A small masked image model, trained from scratch: encoder layers 8.
Rows from block 4 of the encoder, named by matrix and row number. Rows with one number belong to one attention dimension. Each number is 128 + 24 x the weight over its row's rms, rounded and kept within 0 to 255. All counts start at 0. Numbers have three digits each. After the name is the row's rms in percent of the matrix's.
# v: attention query, key and value (stacked) (encoder.blocks.4.attn.qkv.weight, 1152x384, the v third), inputs 77-153
# proj: attention output (encoder.blocks.4.attn.proj.weight, 384x384, transposed), outputs 77-153
v.86 104:162137113104154105144120132146131149149130142167128155174129157189134100133135156134096114202124127083115144149120133153085131067134091126112111157185129114181134101148081128181151115118124124081104126115145093135138134134112129123
v.87 095:106100139114160073103132104132106106114136104141108099123095104191131134166120154116081086148150103080117103105122162106140097144115143143076127101154108086079084120143152131107124122087118139129153121148081110104115147162111158085
v.88 097:121112148125102141121102105104156130125178119091132102099146137093112161079122141141133106109090133115153148131180139088158100132127107150180173125137119104117143141090121103129117135123170106084143108150101157122124118129113124115
v.89 097:153101067136118096128150154145113147108146122104116159084112154122143093095161135147171066144118159100157131138177114134166138098152138149111105118108105161130156136112146141153104133158142125116166104096135116153142136129112134140
v.90 105:128142147098074170117104121103141110136125192173120172107141110130139096145139117150072154106144103111160124118157083114123133100080094124111144120084137105134166142118134148131137095104129119107151113156127158142102143154138082142
v.91 093:050129110073142108143133091135140112117130138108130109101154148161097156075095138183094125138139183104136160129135129117106153130110145124147099112151118111106101099088141119135151105128120118119156105156096124167149104116119128158
v.92 101:121106142128149136126157087163095126105095142142121138137133115137157119143125121121128120137119097164123110105080123100102111157113131168119101124140162141107151120116130133144159130171137194150161089123137128149088097090123110164
v.93 098:110148153150106097136120167140129122115138125145105131131149150123104172111165140053103148108122142131080101134108123129090154143136083113135120114119115115109129153146148150142108137106078136144118095131113097109121143113156137157
v.94 099:122108162136134149121101143101169119168103124137158118120130133159101185141112128134170124125111125137049178153139107153185129111145087172109092121140120125126163133104122085142159118117117113120138139102148144139105093131117110140
v.95 086:166096121146126121107134116138115103120125109120117140125149111126131119118150121108135102097149114152120126131113113150121132156108126096134138095169108118097153113154154129092102070105116108139140137152126125109156105190107118165
v.96 105:100107124151137129122161102112145126132113118177119091152126110141119116143123140134166138118094115119104136152154148122110132138098105126146105137159142177079093100155130162107144114159155122157127174153163148182179123129117126109
v.97 101:087090126138172140175103149127142154130114153155150088158094081120167150106072124139158148122133122105095142097135143173081101160141115140143116105099128125135124075116089101137143111093087137142149109136099159115142111095163114131
v.98 105:163160126177112088113100109157135156120121145125127170143138112140166109123145097093115125121099111160135113134117139127112167094129148143083124147094144111123129127148125076123174065127128117134186127133175113146125122139123115131
v.99 105:130148155133110139133120130115125115139119160169093095124122101114135182103143157088105144160131175104122165157117122117119151175145109149108158142132145103151142155096157137122103134158118134196117134114141095099136133117104164132
v.100 100:170081111064119145125145136130151108142118137165145148100146112075147108166112096145176152182118126133138112143146126106104132085138148119125140089122149117133134143126174141114103140140128141120139101134133148115133113183149120175
v.101 100:114135109145101151132093103109119092128155120134164068148125116131121122117133102137117107118118148117139164092123152143113123149161146058141112097164167079139127130103117117130128128141118156125123157095165143123094127112110148119
v.102 096:111125123128129125155119154129145109116174136084124150122091159097092123087132143129143174133110120071157143138145121167136130146156145149120135113104159109133146104134104156116083105145124118146176144155136097165092081108098091137
v.103 100:177086150158127137111115116157197111149112090156135110141187131146124130141126117125088148113098109118079098146115147132121142149090126103135090124111091128149107161099095098154080138128120084124112109142083130131097140136125115111
v.104 099:124107128157117138142090137115139166110095091157202114119151092140129140156104167130148107166113164150129134122145110081148148178099155150158106116091160134205137120170108121118105104134128093193075091152104086089152130129146116129
v.105 098:095149124119099140081126124134110091126115145138108131147116145117156134095128159106111096163140103094113148078143135138107099121148168121159177103092151142132097127147122086086110116131080154136145157128130088192134114104090109098
v.106 096:160169095116139152126128111170108174154128166120151167164156125138113173104141128129173098145147145106148091084155125117173107119142143195113118130130087110106128163152141109134158132131111152169113138131138081124167147137142155131
v.107 102:143148163170119136151103163128112106140176118123156147093168156084157115101177155126114097123107151115117119113174122143147095110141120175083152122125112126144103137147149103150113160095139134132140160134132148152137120169146132128
v.108 101:127085117141145115138115152151112118099117095151136140102115115143156086150110140133139122084098092157105077149123127136110109126114152140154149142100126092106116135151133123160100166154128153122136112162099112125149115081097144125
v.109 100:123131147092123108102122097119100122159106113164091142121133120095158146081149099133120103049168156147173167122129159102066154160130119132129087096160111146128135121118099136210118115117121120083129106162124122130136122104162084116
v.110 094:154120103137099132121118122142176132107127174127114127154123106170129140148158145127123141148162135128138139104138122112100137140169155158124121062148121081076113134137132100146118171126161123123120095156130141094166104174141092196
v.111 108:135138117144129099112106132114148099137122101091115119157168113148145155123185127122159125165111169140126142125089141135109099156133086098149124124089152129088128131102131149119114140210134167100134148099093149114161116079146131136
v.112 094:154160185159159143131089094115163151130136107148108109105121119127107112214087138118091163118098120092072113127147112096110139144123134150088123145141112143160117119112175131134137123120150140132124128120098099118114148145111121119
v.113 102:117143142105200120122125138107103142107149147130154139186146137129131150087144164082123127109127108139093130155135143103133114119148107128129142101147140098164125121150166142094118173148126148156098149135116148141110150098148119121
v.114 103:141133150151110108159134146137123096133160112129124142153125132076133146102115149116124120179080171180114125108146127096102124094122149115161155141095131156137117123126111112084121116137126120124128173124119095168135133165142153179
v.115 105:143183151154144117109147117102125127131093128124124092051090075094107126115117125155130119130163104134114150119122101130142126129149109121150089079128124137142133125158146159127109114116117109098109117111135133164143102145117166188
v.116 092:128156079093117113150124159089164148107128125136166129107094100163120146136069158132136106119157136105109155127129141136117139097101162113153172149127161169134129088178153108110108126156136138120128142143164132100109120118125128126
v.117 095:109129143145120096123105133153133129089132142116148173171124086139159131133090115130182116127167139107088108117093137132161107148104170113153122102145131110133084112138144101102174128117142146140138091147134135145139122132112184116
v.118 104:154114187164150076162111107144110121139144154098153090120157165146152100115112105185122135111095121117128092103137140122124143127150129110128098156142131128107121132134124116167132163134140073121122172155136122172126118132163109167
v.119 091:087166145133155140154107090135093093136125143165145101126086121139125101149120183167127149117120160160106141155119134106167132148111111173156144183137118126164139168147066124128124115129123135157104110142125150168146148127137100130
v.120 100:128141147113154119144160116139109140144126144140152132112136150133132125112169214129132110146181119115126109146138133085123111144113151085128100134106134103105111153152125162134126126157121147081139127069156134134132135133102157133
v.121 103:147148109117129150119127108100144125114135099122143127109105156178108115109141131183152172162148141121086138168145132112162161137154106146143159133144161130083098124126133136112122125117100137140123166163145158116103113100108093147
v.122 095:121152124103120144101165131113123151179140132100171089126136120129121136121142129106120082128131098186139087109146130141140137087155140125117142141121151143130124109163123109136143124100118100148101148112160125140155116154136104113
v.123 099:135139135160133146150142100089114108122129121108097121125084153140120136150113147156144114122131121097136119113121112148138180160073096112139094123148102147141114118181107140160152196146108085154083150128132130135134112116142068198
v.124 098:165074104145129154157136140145111127144191134123120125156132101114124142113109110143178153139127093130106105131138159155148129060168143130138136099177111148123160119127146149139167125144151120130153134131149129154111124103124077117
v.125 098:085128109094119117122106142129110088122177105108135112125153161105099119150139138132105136125114125135124114108141101150134146109110166153154138137121114161099074140113122124139113161108111115127122072093122159160130084093134123133
v.126 098:137139067094106109185103078158132136114112103117101098133119122115146097151137117073171163142138119126136119109155149101154122177128158126146085108142136092184188161128130125097108145113103149115151102111133157144116161148127124154
v.127 099:136098094107139110148141113127128108110141114132158165147085138135152134167104132134158078136098087135156128149157113106101109126139120128159118076124181139119131127143125132155127138131125113150142124107137113153165131147165144174
v.128 105:152134135116103101160170115076106124113145123145092125145122144117123132141179105162107126130130115081142154105126133133094101117115125100113135154133103130147129104142104097121133115105125115134129156184166153101140097065118145131
v.129 101:153117110115154102113146096104161109128180150114076107169105134154067106128130140090146105133136139151148149155102091123135144095163139171146120157184157130122129110142122124150119115165117102121141119110083159090130095155102134161
v.130 097:134160157165120076076125149111135128138148128118135173127145126112146099147118126130114152117112139120106143147172111098104111114130119128118121117135154093074118177162114109127137154129118127153135099194164118110142101149118130095
v.131 099:183097180145097121091152155131132106097146134117137101110139109157092125123084158131136158118047119165125175099139113135119141146138142173115068140123138084102130120096126131103089093142156129147155143097118104127081107140135100136
v.132 101:105115124149161098108103137132127118144070122108172100150111118094122117107155115102107132134129172143107081146142082153164150102133127144132088093108140127147121076144151129121166111107109124115128097125149140121105165147103142154
v.133 092:092125121099114128140099152105124160170092145117110113147124117131111096129077117138135095105135157133122166066162139130124112134094103137146157089126107095092134150117068124115140155132145149133096111117091161116118110119128158115
v.134 102:106154126091116138119127101166116168120130167135139113104161151112117145123129134103110137127106107162121151108152127110156150117122175125109150120144152142122152127098163158111197087162166141090093097106132105110113107151114115119
v.135 102:158097113110101130135131100142146093142135154123105122084131176147147148106160143163124121115105120160158123167132146159166118152147093123133151141112163117095119141100106132159144146135148128118158086111141093149155117125163150074
v.136 094:120104126144119130119146137135118157100154156142161142126087108141091125113134125141113111116138079170107170117154114155100139113149136148203158102102152098116156132153122102091102146104143142083124144088169135144146129130162140092
v.137 102:084169126119121117134120135144103061113103132147149123147154107083134172157101062122111125171175155102122102162133147147148148112140151111115133133117136179112159146170141122110177140106151187109134119152145139104104137131138090109
v.138 090:126174106131139122101151085117169119115140125132170150162128140103109153126131084143123144124121118158148126124141154153146093162126120138093161158109096145101152139131169120097122098142129091098091123115096112149125125156140113112
v.139 105:114117129151133126140161137144147132128137158077146128156137142090144178098159100119139113121097147141116136119139100129138111081094138087148114147168127199140148116113169145131091122170103160135134098136145163144168121139151159126
v.140 109:123113132118104117113130142129139171121131126108110095111128103117131135128137128135110163173124102124104098126115053127110113131116125132140140176100169107089099175163128103175134108135166158149113178107097172136138139131174121139
v.141 105:159154096143112109102132108137163131179133135128173127169141131136121121131146126149093137155131117129164122105100114126167151108112135089101159140132168157145086097096148108123102142119155083127116116129084129122094102123128149072
v.142 101:121108079099107142152115122101106143132101108151127111135094143151128137127132127146140124144118135070079151109185167148153150119134183165143142147109166177117110124128126144116145151132111126112156125115075111127109114123133142119
v.143 110:130139161117146129122119129092131127100140124119103077097142193115105107146087084094168109115107144088120120125127119153132131139162147123181138162097107135142124151170152124147096149127187119130106141139132133099123082126083104103
v.144 100:157118105147127143140162160087138119162146159133105164122130124113177129122142106082124137114121136134090112160120113130139131169099138182101109086125117101130145115115119125139169106140154114159165130121147157107122116101128156152
v.145 098:107153150132130153150139113177138129119133125142144110168082133126114092140121111125156108129108136109131107101099166131136125154119191095126162116150131107102081164048140165116131120109122124140102128122144157135117172159106126094
v.146 097:150124120159131135109146122137138124140171117132141122114124131116129093123095145143130130108105172116128092164130124141081113174160147131133150098154180097116100094146134123142105116084109135066109105125146067142148097149090129145
v.147 098:136187115115130095124144172107145139156136102163119163124100111112116122166126135116160111110058094107142136147141104093137127125092136163134099129126152177090125117130143156064093136107171137117144079147153079142123113131110098140
v.148 095:142123143143090121120112151124161139137131123135065126106111107128122128153179136118099126127166152135139178121121133130108127114117050179139130131146141125153120155109142148111138131152083147139124163104128146102108096156131155112
v.149 108:112148124165164105095102134141160142100138071130103081149107135138162139121140157106147164148101085088116167077149140139186120137153154126117151107142105109111142117093135093151114108128125140136130115155152111106139131137093092146
v.150 099:156142100103126128132159110177156158094123124115140110148121112157108105134180141140165135122133155105156089131128161076131157139138108130125089103133131134104113121116117150156074120153139094120136139083136124103124129142113112169
v.151 099:126165135115149120173136096122135095141074102133110133097102163144110097129107134151133102105125147131082115114121088136097090125139123100142121123099145118107174131106113153147188123192070133122091147128132093125119109109155119116
v.152 105:127125138152142103149113137122113096135107145108097128083170102103172117090145172122119140153137110119139117126136136105193137063097099113152136154149127129128110144117116110103119135123118119094076098099113144119138126109105106133
v.153 102:112152119123115114155142143128153085130136092076121150133112146144118120133107152122115151115138106146089116108134108139139095072107133092125105146157140127124180152111127128094119125161131116106140110109130101102127104110166112170
v.154 096:124146151146129117116108127132092132167124102148144141088126112129087153176108147084134118132095133148117121099133098142146087154103100125165114130106166117147094188125104132163127195117114135121177089114132115152148162089113126131
v.155 103:160133170121097158093145124121143113119131139084149195123137100148140122129157124138119111144132151091080110154169088104147119142180128174117130150134106117167098115114143119151093104130115113125158138144117133155166148123135132125
v.156 100:130133140122178115096154118102107118125150181130182168105143125133147163152121137123171125140136156116128151153135177128144132073084174159136130154142104146111136104074114158120109121080135074161142112120141120166110123090138100101
v.157 102:154148130137167133163125111142091139148083153135148123126138136105122107156093130121113174136126110135103146118129124154135116119142133115114095127126142116131158122147074101143132124128126123131145096150147066100105133140092060116
v.158 104:140138139170100117112143129077101121143143121153156119158141092144126068128157130116122090110142108136126121142116127126089134114123129089112083117120152107152156097126142096133145125145127128148127125154103095159105145139104118160
v.159 101:112143149137121122142124132147128181110123135090173087130130154125131138146116125144172137087198112152115150149145117165126120131079116139117127094153091106156149130099103095133127168106104094153154159102099144152139159118066147117
v.160 102:115120105132106143091180119093135116093098150113104164089120133124105089135137156156162102175092132099115111164106106131136160129113158099104076143109116160083193154139120125136142154108152100143136112116145104110161132142102105103
v.161 101:151152122123110167147121092087142150139146164085112115137095121139089122142117152128145118134124155136141124126130121125099119126128101105121099131167098141148076154132088105172140114113151150133108136105137141123140104169105129071
v.162 096:094116135149102103113145151123110115157109124078111126147101160107120136134094126106091131135159143101114140134132107099114162083056137098121151125109077113116110115139145114109103157151149158109151101164141137144098136103132123148
v.163 098:147130107146143083123136150177098134112136137122123110115141150068138143122117105144129142121128174141093134132119104094121136142127127138148148179072077138152106143142115124142097126190103108135156134136124121153093126127107095151
v.164 097:133120112102108106135087053117124133121127131163106145112060117142118094135108141101086142131106139146128143140139106148120112210162102110128104160144160146133159126135127132139169123107122127102144129099135133129156133189167114156
v.165 099:092144146132130119108135163137117134164138137113136162082128119181139116148125132147108175102122172107119119152136109106175103140145128080116148096108077108108145133169125128124152107121141116151182132125137116082124164117091132087
v.166 097:146155124109146099113146135106166113121124099154079157157112110137084130144117115126119133069103129135102116094103079141100157106111133076143102127141130144106098112149130128142137133130121168139149140149098080165099088113121118171
v.167 094:181129163105129171147191076108165138137126082130130115163107145113101162121148086101068149097134126119145133152121070139172112117138097101126135113167158173134118156111130120105112122174127082141126076102108101118104155169117141099
v.168 102:120151134139091129173154130116139117129107128134099121128140128113129153147106119158138124139135091146135116149119139118145143119116106166131143130115115114117153183079144103068156114090149113085086146087117138105115117073125114155
proj.86 104:091131118112161178120127112126111050107123113126135118103127086133155131154128102137155162121143115145126134158113152156124099096134156110128135113079111154130109086156136141112090118134156127120132158124092159123108112082117122070
proj.87 104:113149160092157121172116173126109133112115098135166094130106141102138118131111105155124138094074163123113079131132151145138125104114130133174082116139131136169107167085147134111142087095112099156133139081158079121124134107131104063
proj.88 101:113155098105130157135149097115105115130151096120157078161130134121140133112096151119144130167125088147125119072063110139111082138134108148102141132129118126157135136078107128151136117114149125146157137147143150155135110127154077112
proj.89 101:151182105092119166129149166142103149126118129096105102106099128163131124113140164135147129168120156122173153180161135146135120156126118116115116101153117125130081141139131137090143120118119140101096145140132152126165114093115107132
proj.90 105:134128176100110136149128126106139123140117131129120124097129114145112129149128113122123162165175149117126123111109127135138124113101129106133100088154153144079133149125159079093085133121121125119155144105124174120089139082076106165
proj.91 101:105110142097091115136139078098149122146092116152162121087145127129090116132141138102174129130139115147153101153143146120101140118128157101142118092120150151104091156134116139186173122134110141131176132095138088174125136118137129116
proj.92 101:140092100132112153133117127154109124146096121173093162143124090168110153111150114142110129107094083124096136100139148099139066140146086153124094163106127147099095090100091152137116176125099167125106120108162146129119140119196065181
proj.93 097:131128106125140153153116108103131105128152143138165165142147158098119113092097148156150083166144123107148127087104113126173115141119115118159121167152091113120077122125104129142094118103148103116124139153129175138140161080140134132
proj.94 100:106102105150107144119150131138117098101141137059112137132154131144131114115146092126126146138138131127110157160155121083096159142103093115183123101137097140141163127144082135131131117118142154136150141143162116118146102136155127138
proj.95 101:112126162140118153098145104146153125133126085181072139147113087161106120176097137138072091099135109103117184129131105124117107138129085078113107164122151144150089112120093135121156160105123157090109141157128111140168135133093133149
proj.96 097:111099135167117131148085125161114136124114108107117116082132125121109115159106116082120185109170171105123105116167113146108122127153126079138143093129155119163091134077110114149092127140128183081088139106128094141113139133150122133
proj.97 108:136119070114142129134085111178130170126138145111128168116153120147135119091173126122160144098103124118125108105099126125169106076173117125159128127143134134111121140195122162125120100111127157127121093148088079128162154145146116129
proj.98 093:114124165184148152117147109116112135111128132149160087140124118177144110122125149128094128116119163167136130139114120103139121146143114137152098159100144148133153118115130109084084131130061147101134109102108096115132148100153126162
proj.99 101:130117130075079095129138149068145162129111101132091163146160164117141151154122102115073100111156139153084145125138103107152095150118138094172098123144114075143115151113119141132120122124097118121133143117139077125127110111110129062
proj.100 105:151156097133126127099162118111145146127104102151150107148130129122108089156153127094134130107136119101070146158129143106128136146094107147094137133094142156125106157122139151135102117168095129113147130153124133098119138128141114075
proj.101 101:136127135134143081136115178128132106104129087137115089105120153087103136104085140146071097150156133163167143114074118170120171123132115093103145129098139106109061128131091113139125141154083116138086128096120080111136147163091150129
proj.102 104:137161110154124107108087121105160130192145131154123088120135126116116132100086137098150183131134092122198129107120089122096122100177104136145123144112114127095147158139151156147138131133139165132128098105116171108131103124158105153
proj.103 097:107132104149135112139143123149114107153087179146162164112099134125119168099092107142133074126089127133115153127157118122070151123078150102071102102127115121113144119123091125120132145157125182124153131184123189144126128143103094122
proj.104 100:154143113164188141151142180139125127102153122160099099138152107098168112091139128124132172074112136140161121090130100139092109115112174109133127103173138148096116123136071134127105112158052138137111166121137161118131126116155111101
proj.105 095:133157149145130121159153110169100169148127169157144138168103151130152067172113141119139093128145136118135089121093119153107147125099114097131176096121150143128131095117107121139171121142119164147122159184124131125148158151145164129
proj.106 101:142138167124119159132086138138151132097111108140096087120170130139108124122157105151122136178141130143082109142167129138163110104179131069131127123106133118109167146147086109146144132111092142146129142119086105122140110134135123125
proj.107 097:118155075085144139127114134127100138139170118151126099146116148107119124130082121164173118081154082136121115156064138107127130126126094105120106138096131130161128119128109146132141130150124081137111145150129140055171136121107159106
proj.108 105:105137149131087130078119152168135159128129115163112152156142124168156106151107125163182103151139099146121158141107159139138103108107130153106150098147149166144124146114096094135119110145151114118122132108091134145129153132126131131
proj.109 097:115153118122128136123125124133152154103135146151172149141122123130138109148127153130127122124159112112106128145167139132135117108129120128144168098101130121122104104124172102104101121147109103077102112079164158115149145120116098149
proj.110 103:157119128132121153129124098149111167116127130175113144140140161128081138140144121139152103159125153134172129098115140118092129139148122119108095113145077104117122113123142138083103135165115107118090146149154121115133156171130079155
proj.111 100:123144133147123126098117116113131125146139140117148128115111138127128135149162124111121160127138144188124122114114075111138120148108134101105109167083141110125145133089111138128110084116117128114128142158156140091153144120130185133
proj.112 101:146120150074117105149135159114093165140171130058131109128080150148155123127160132145110156155150144123108141105139128100147132098089107148109086105144149126100141144125138143149131117150140124110114197120120141097095137134122115122
proj.113 106:127070145153150100124135138149152121120128151140097120159062139113109143100110118104154138129183120079111107073136113123129103143138121126138113135139138175090121131140136138130120109138111120150144120110109127090121127091083124102
proj.114 104:095074150144093126127132160091118167088135105142107114107172121113108149114151136092100163108112115138083094160132161097142129118055137141124156142142116132121122114094140121089118139125109136111121117158132076145165168156149110134
proj.115 098:145103114117145162185145133148116150135131142110163146113097126144093097169148105118124118111140123137095124151129089130091146078109141154123133099133163122117151143094133157115139109114094093098128182127134126110088121134166092142
proj.116 097:127152128159116063140172143116103134106089131095137105146126091152128102145155143123146106140120138144131098139174127166196146123148099119132135130137129146171132147091150119117104148111121094127170126159081144119144134160112136155
proj.117 103:075087140155141154113110150123146149116135119118100141136054170145112102093124119079142111096106115112109153105137111135157139138056125089128114149146162174144146136133184159113140160136124106163127156119094069109122102138124126138
proj.118 099:097134149153149136129146133105112108132138086115104116144103114124132107105170057112135165167153126165129134180150158127164104161117189140113144145148159133140122150098150139116136163130128126087097140114161124100154139150091166137
proj.119 101:134144124139141139125121099132140121141150102152131135115119099112150125120137128129126108138113125148122115137105114082111153060098150092102111142148127174109186134118140126109117098114142174155151125146132101131115137137140167106
proj.120 103:142143138102140128141121158133152120114136133127099116156134121150124132120129130156161145119130128104166139111126138158095165089153121116121179133156137159146116085151137118109150166112114150161134159140135148134087163112128096119
proj.121 100:092150168159119111066159121126106135140085155098111097113157104156110131118137108133139126110111146151139126164147093134181135160148140140102148103131113157125101126121088145148103134171167165101139145146109128111152143123143114108
proj.122 108:129164125130147130076120154148127112128114163116135137161115131122118108122129083143110103142096100122137158152091158126148108128181126151143098099138151110161124132141102151130139107125087147145146151147087113192143156110164129178
proj.123 101:133137129151104162138159169100132127148132156116105112104132125161136097108123094086111122160135115161162132113112122111145112125139097120111182124159116108124114147157174124123119141139129105098155139133131124099098088067117121137
proj.124 105:125129124138122150119104160120112160078131107122141104145146101161170102137165157140136131101093163086112167111178145114115157120120124125122107100188093146127152142166126105143119100140104122114144148134128130095129102089119149140
proj.125 097:124150119138119128134144118167099136140075178156119129122168110131106099175130129090131170127136124100129127105100159164140115117139147128159111109143182157133171136129118143120087123154145138104146105124147125123186150125143090147
proj.126 097:139102122098110077095095133173105100144128098115144127151124143142138139043112158115126105171128082099139134121113092127164123076165086095127135095120151144112118125119181112100173121118078112144080161118110127205088142124125134153
proj.127 098:126187113157082107123128127148121113136101114145133112123123121123112149104120101086113165119167144138116121112136130139158167115152077168133169137166094112111181103116115160135108133094127213122125084102109132140129115109128141128
proj.128 099:150109151106134172062110145104109092135106160145120127087113132107113070153111146120145099138138146155144155124120148100165126147166121147142118113123169111118150103142158169152140154123100110085065133130122125162152134099145144163
proj.129 099:126133160143082142164145183098127103140148145126178153109097129121114130087118127173114122135110120115165192143124158145167084161119157129149100125128126117051112137170107150130125128159150184129096157127134126118117108099126132150
proj.130 099:141103144152135151146125110119151116158154071072144140111085154141132136146114129104168136121144077149112155087150120095158120111100090115165105097096099130133137140148111131087091076113122154142141145119107140138124160168176131106
proj.131 100:168104108124124116170120097143136149145102155105130186166087118159182154091110146125149129132156115117146122081159128141144150156147085140182123158171175146109142100159139129092115121110137122118127106128108107122144080167118153137
proj.132 098:145086092143148145184134155165123155113098175153126129087104120145119151156130114084103137107141075135134147149096140118115157127143136130174151114117118090139081133126147113152121138133138104120157163163169127095126107092103107116
proj.133 091:121114128124146111129102057118084152104109111117122179168130145148136158137183118101135103144125156143146090157143112144077173104158143130141142115147117119115177102112129135156146120151119109115143104132117166139108130187139089108
proj.134 100:127122086162090128127164112121147126152162127163131135112146179157157133130111134121108127180088135128152076102085168148169163141107189106156147149153094164123123149130117164129154120073135137152112153124201110164152117099115136118
proj.135 101:139109124101103099194141158113110171136163139100084168156111125166140135125092128064086144146121144154134206106109157162131111115126142128168139125111091156157182083115153121119136171132082149140133149137111139117102128119125089133
proj.136 103:159116132100113144091114107168137164118126062131111085120102122112116093160155133086141147155133143188138129116124132154133117137134111149127127101121169127160129161139149130154110133125104184131088114161118162137138164124125151113
proj.137 102:142105153137136114145157123147137124119148175091122130154159155156129120161120110144103135128141148120115131081116092113115142166155156122101133096171132110103114133166144117127126133132126178130157123123106141079119120120122124098
proj.138 099:149155073146116103091119148172131141165120110137119168143157119124136155148095140093110126138144141144083149111110132116094138128137131113162104141140112118141156121144126136162123091114117123159101141149108186156048109119145140138
proj.139 096:131177098121149115119117107132088120101127123125099149129145154131130152139117131142194131107101170160146117105131077117132084155114090134143105142130113161146129143083193150112143127142116189143150165118129126120118043121159154142
proj.140 098:142136164073103089107165114103083170141107133155128178126099143110117097121147108124147081137141123121091139141116126157137134119161083132144105178131105127072160119101100135127113113099163108123119145152116141137130161136146129118
proj.141 102:136156113145153138134133094131119173112122116127137105125103119153166093133100148139102090134145128111141172092140084130134140133165137102119125072144105147139085130119140118168127109166148111152104108148118093108120117164152098145
proj.142 096:094151127084180118144118158145126093157111110148132137094159139092123128119101167135119140103134122152161112113137162070155111108143129119136097129144137129089113131130121121149161149109077155137113123171120107139145161108131115129
proj.143 098:126100124164147113123151149092115134166157126093134121127139136157101111117119155158134145103164148147093104143161157099119164140118126171143110128173142150150113128129122169158166079128122144147149143155139122131116160130142109129
proj.144 099:132109072111132125123106107168121090117125123141100168143125129147126144117186171118146147119114117137154141123142112120089123136125168118158111142151160135146140117127109130141093166103116116100135142136131120114064113149125142138
proj.145 095:175111090133162176089120088134153141111125148149111117198134122172139121131098109151108104074121132125109066126120118125168104118126112112144094147145110148115160120152155138148106118106190129137131092137106146088134130134094140138
proj.146 098:163109096120137151137147117120133146133100132153132139102144160105163112104127114111162145149136129146096120127116125135100142129127170072142113124121086104140152135127139097133147101102103174111100118146118140143160099144110162151
proj.147 102:134141123105135150136135113155102143128127118146156093139150137099112144090103116134079113088109134115141109144161177133129112062135143154075112129143161139132102122140143165122136143141161128109137115141157153139170109130081112127
proj.148 099:114122082148106156113146109164122131125161142116116162112172080105111108145099142186148108131163127128143133147099142099111143122095121108116106131136120140115147139144118123092156134107095122142167128098120094123150088118129128139
proj.149 098:128145165176165137152100153122141157105130128146161153100143098114112078146148132095141128123122116096087159147131180106149128130160135115102114092146113156084121120116126186162110072093139160131136148133140156156126106155142129116
proj.150 097:151132096104134145130135159116092110100167118137104114136158138169113110131108160117132109129135124137127157180096156127164190129143099158135113110112111135111136117125092134167181113127116114119118146157125143105138149135106087156
proj.151 102:129098155125149105096158167158098123160139142147143139150142124195151136156150160155140134119116163143125129078124158095115111103132114116163113109119128108171165114124140106128162125164137135118086114137146145117147151142142117121
proj.152 101:068140130133114107101133110140043108098107100126095111159099111129127126144097137098145129145152155158132127142178124163125100125119090128119125165153144146110145136186110127152074084162101083130121149111136135181145162138116136148
proj.153 104:127131141138131138063142132118158160138169128122117103131119105171124134104105119105132142097155088132122136171121150153116123119136095120100099111132102138143082125129130140074143133160144107124135110144123155135084148130121112122
proj.154 105:116075164135144154117119134151139137127108115097152136114131118079126127128110105108132151124130144141103145142156111100112154125127132169132153139158119092123122051105171103119141152129097086131077153134114119137141146088135111085
proj.155 099:109196094138101131140126135132133157118144087112088107154139124127082102100138095172149155074152132145094133124095114156123115096100131128141161112132109136138154159132109083133115144167105126111136134085127163105131122146115124132
proj.156 097:123146169094086121139133134117155138141141164140113120178160132117074093144136084112111167121184133143115105164151123108119170101145121132086139144105143094141134137153088133122159094108135146084121156137116136096136124126074134133
proj.157 100:117096139088094128120087172130142132080094142151107137162140129131124161130133099103143112124105138122181095134150154141108137124160084107165104122123131136146114099141097138132120177126134127142140165134129129138095105130084137130
proj.158 103:127137102124135086122135142135160105129104072172123155119119139135099127150193166129142118103129129103104129122122132113120105130170110120149130125116135142150123159133129145129133110109124104104126158097138124157181109131113153105
proj.159 100:125125124130127127145122136158130114107097158121151128085129127125100093096137140130126119153169139115119146126145141162113128111150091108175089131162118134146087139153115140126125122143135123120077081124141112140140154147126136138
proj.160 104:105150154099109108150097099086109144129130138111122137108119106137140105138143152104090125117130134153095130142128119111123115140145154169105173134114128128105129058116132099150165125139133115112120139121103109125104131109163121129
proj.161 102:122124144097118118155116157155189126120141095156123082138105128125150080135137129106126148122095148096132136141098100144176133101126161163144117144106106076098117156152132136132113119127093115114149092124173118104155093159113105167
proj.162 105:137127115121139137150121137116133107092100116083139138125120123147099149149142098126159100095072120088130095149154108104121171121143146129144115117167169170124131113134145123127140125148174123138144139137146104118108155097158118146
proj.163 102:142126165171117125088106124103126126134108106135112137125108163117122099104131139099149093118152117137162101103123116145131126156140111109163112121131118125163087138123133117121118124148111106119148098117144179139160123144129138165
proj.164 097:157107148111137124099102120060155107154143174138145087134109107131094127122166162133148107129119135094118113131145121100128079103135108131176144153123116136102112145142077152093119135121111128129110116148117137107106155084167147137
proj.165 102:113135159119158135149113170142115133148100130161157099094115151138132143129170143146099140117136090145152073165159132093097120091123134095107170116164140081145102129153148134136101130122096130137107121148095134132111150127140101136
proj.166 097:162143124150148140156100138165118114103120111126132123094165151135140120210127111130122161101103124165121139146187117148117151095135108112126155108134148109131134165129142125187137140071138132158118111131151130205124082122102116121
proj.167 101:088073180153141147125139135125098141144125129192177172144125145116167132120110183157124121104137156129130137109121108120128148151101143152066146121076086126139120074111107181124122112151124116148151142150107150159132119098109152102
proj.168 100:104120152132146167111103149159145063133139144142105153172108130104117179158123147131123158153124169130172101099120118137086120143135216113140110092107129131113117110107142109113167142122101122121173142125139136073116146124143147139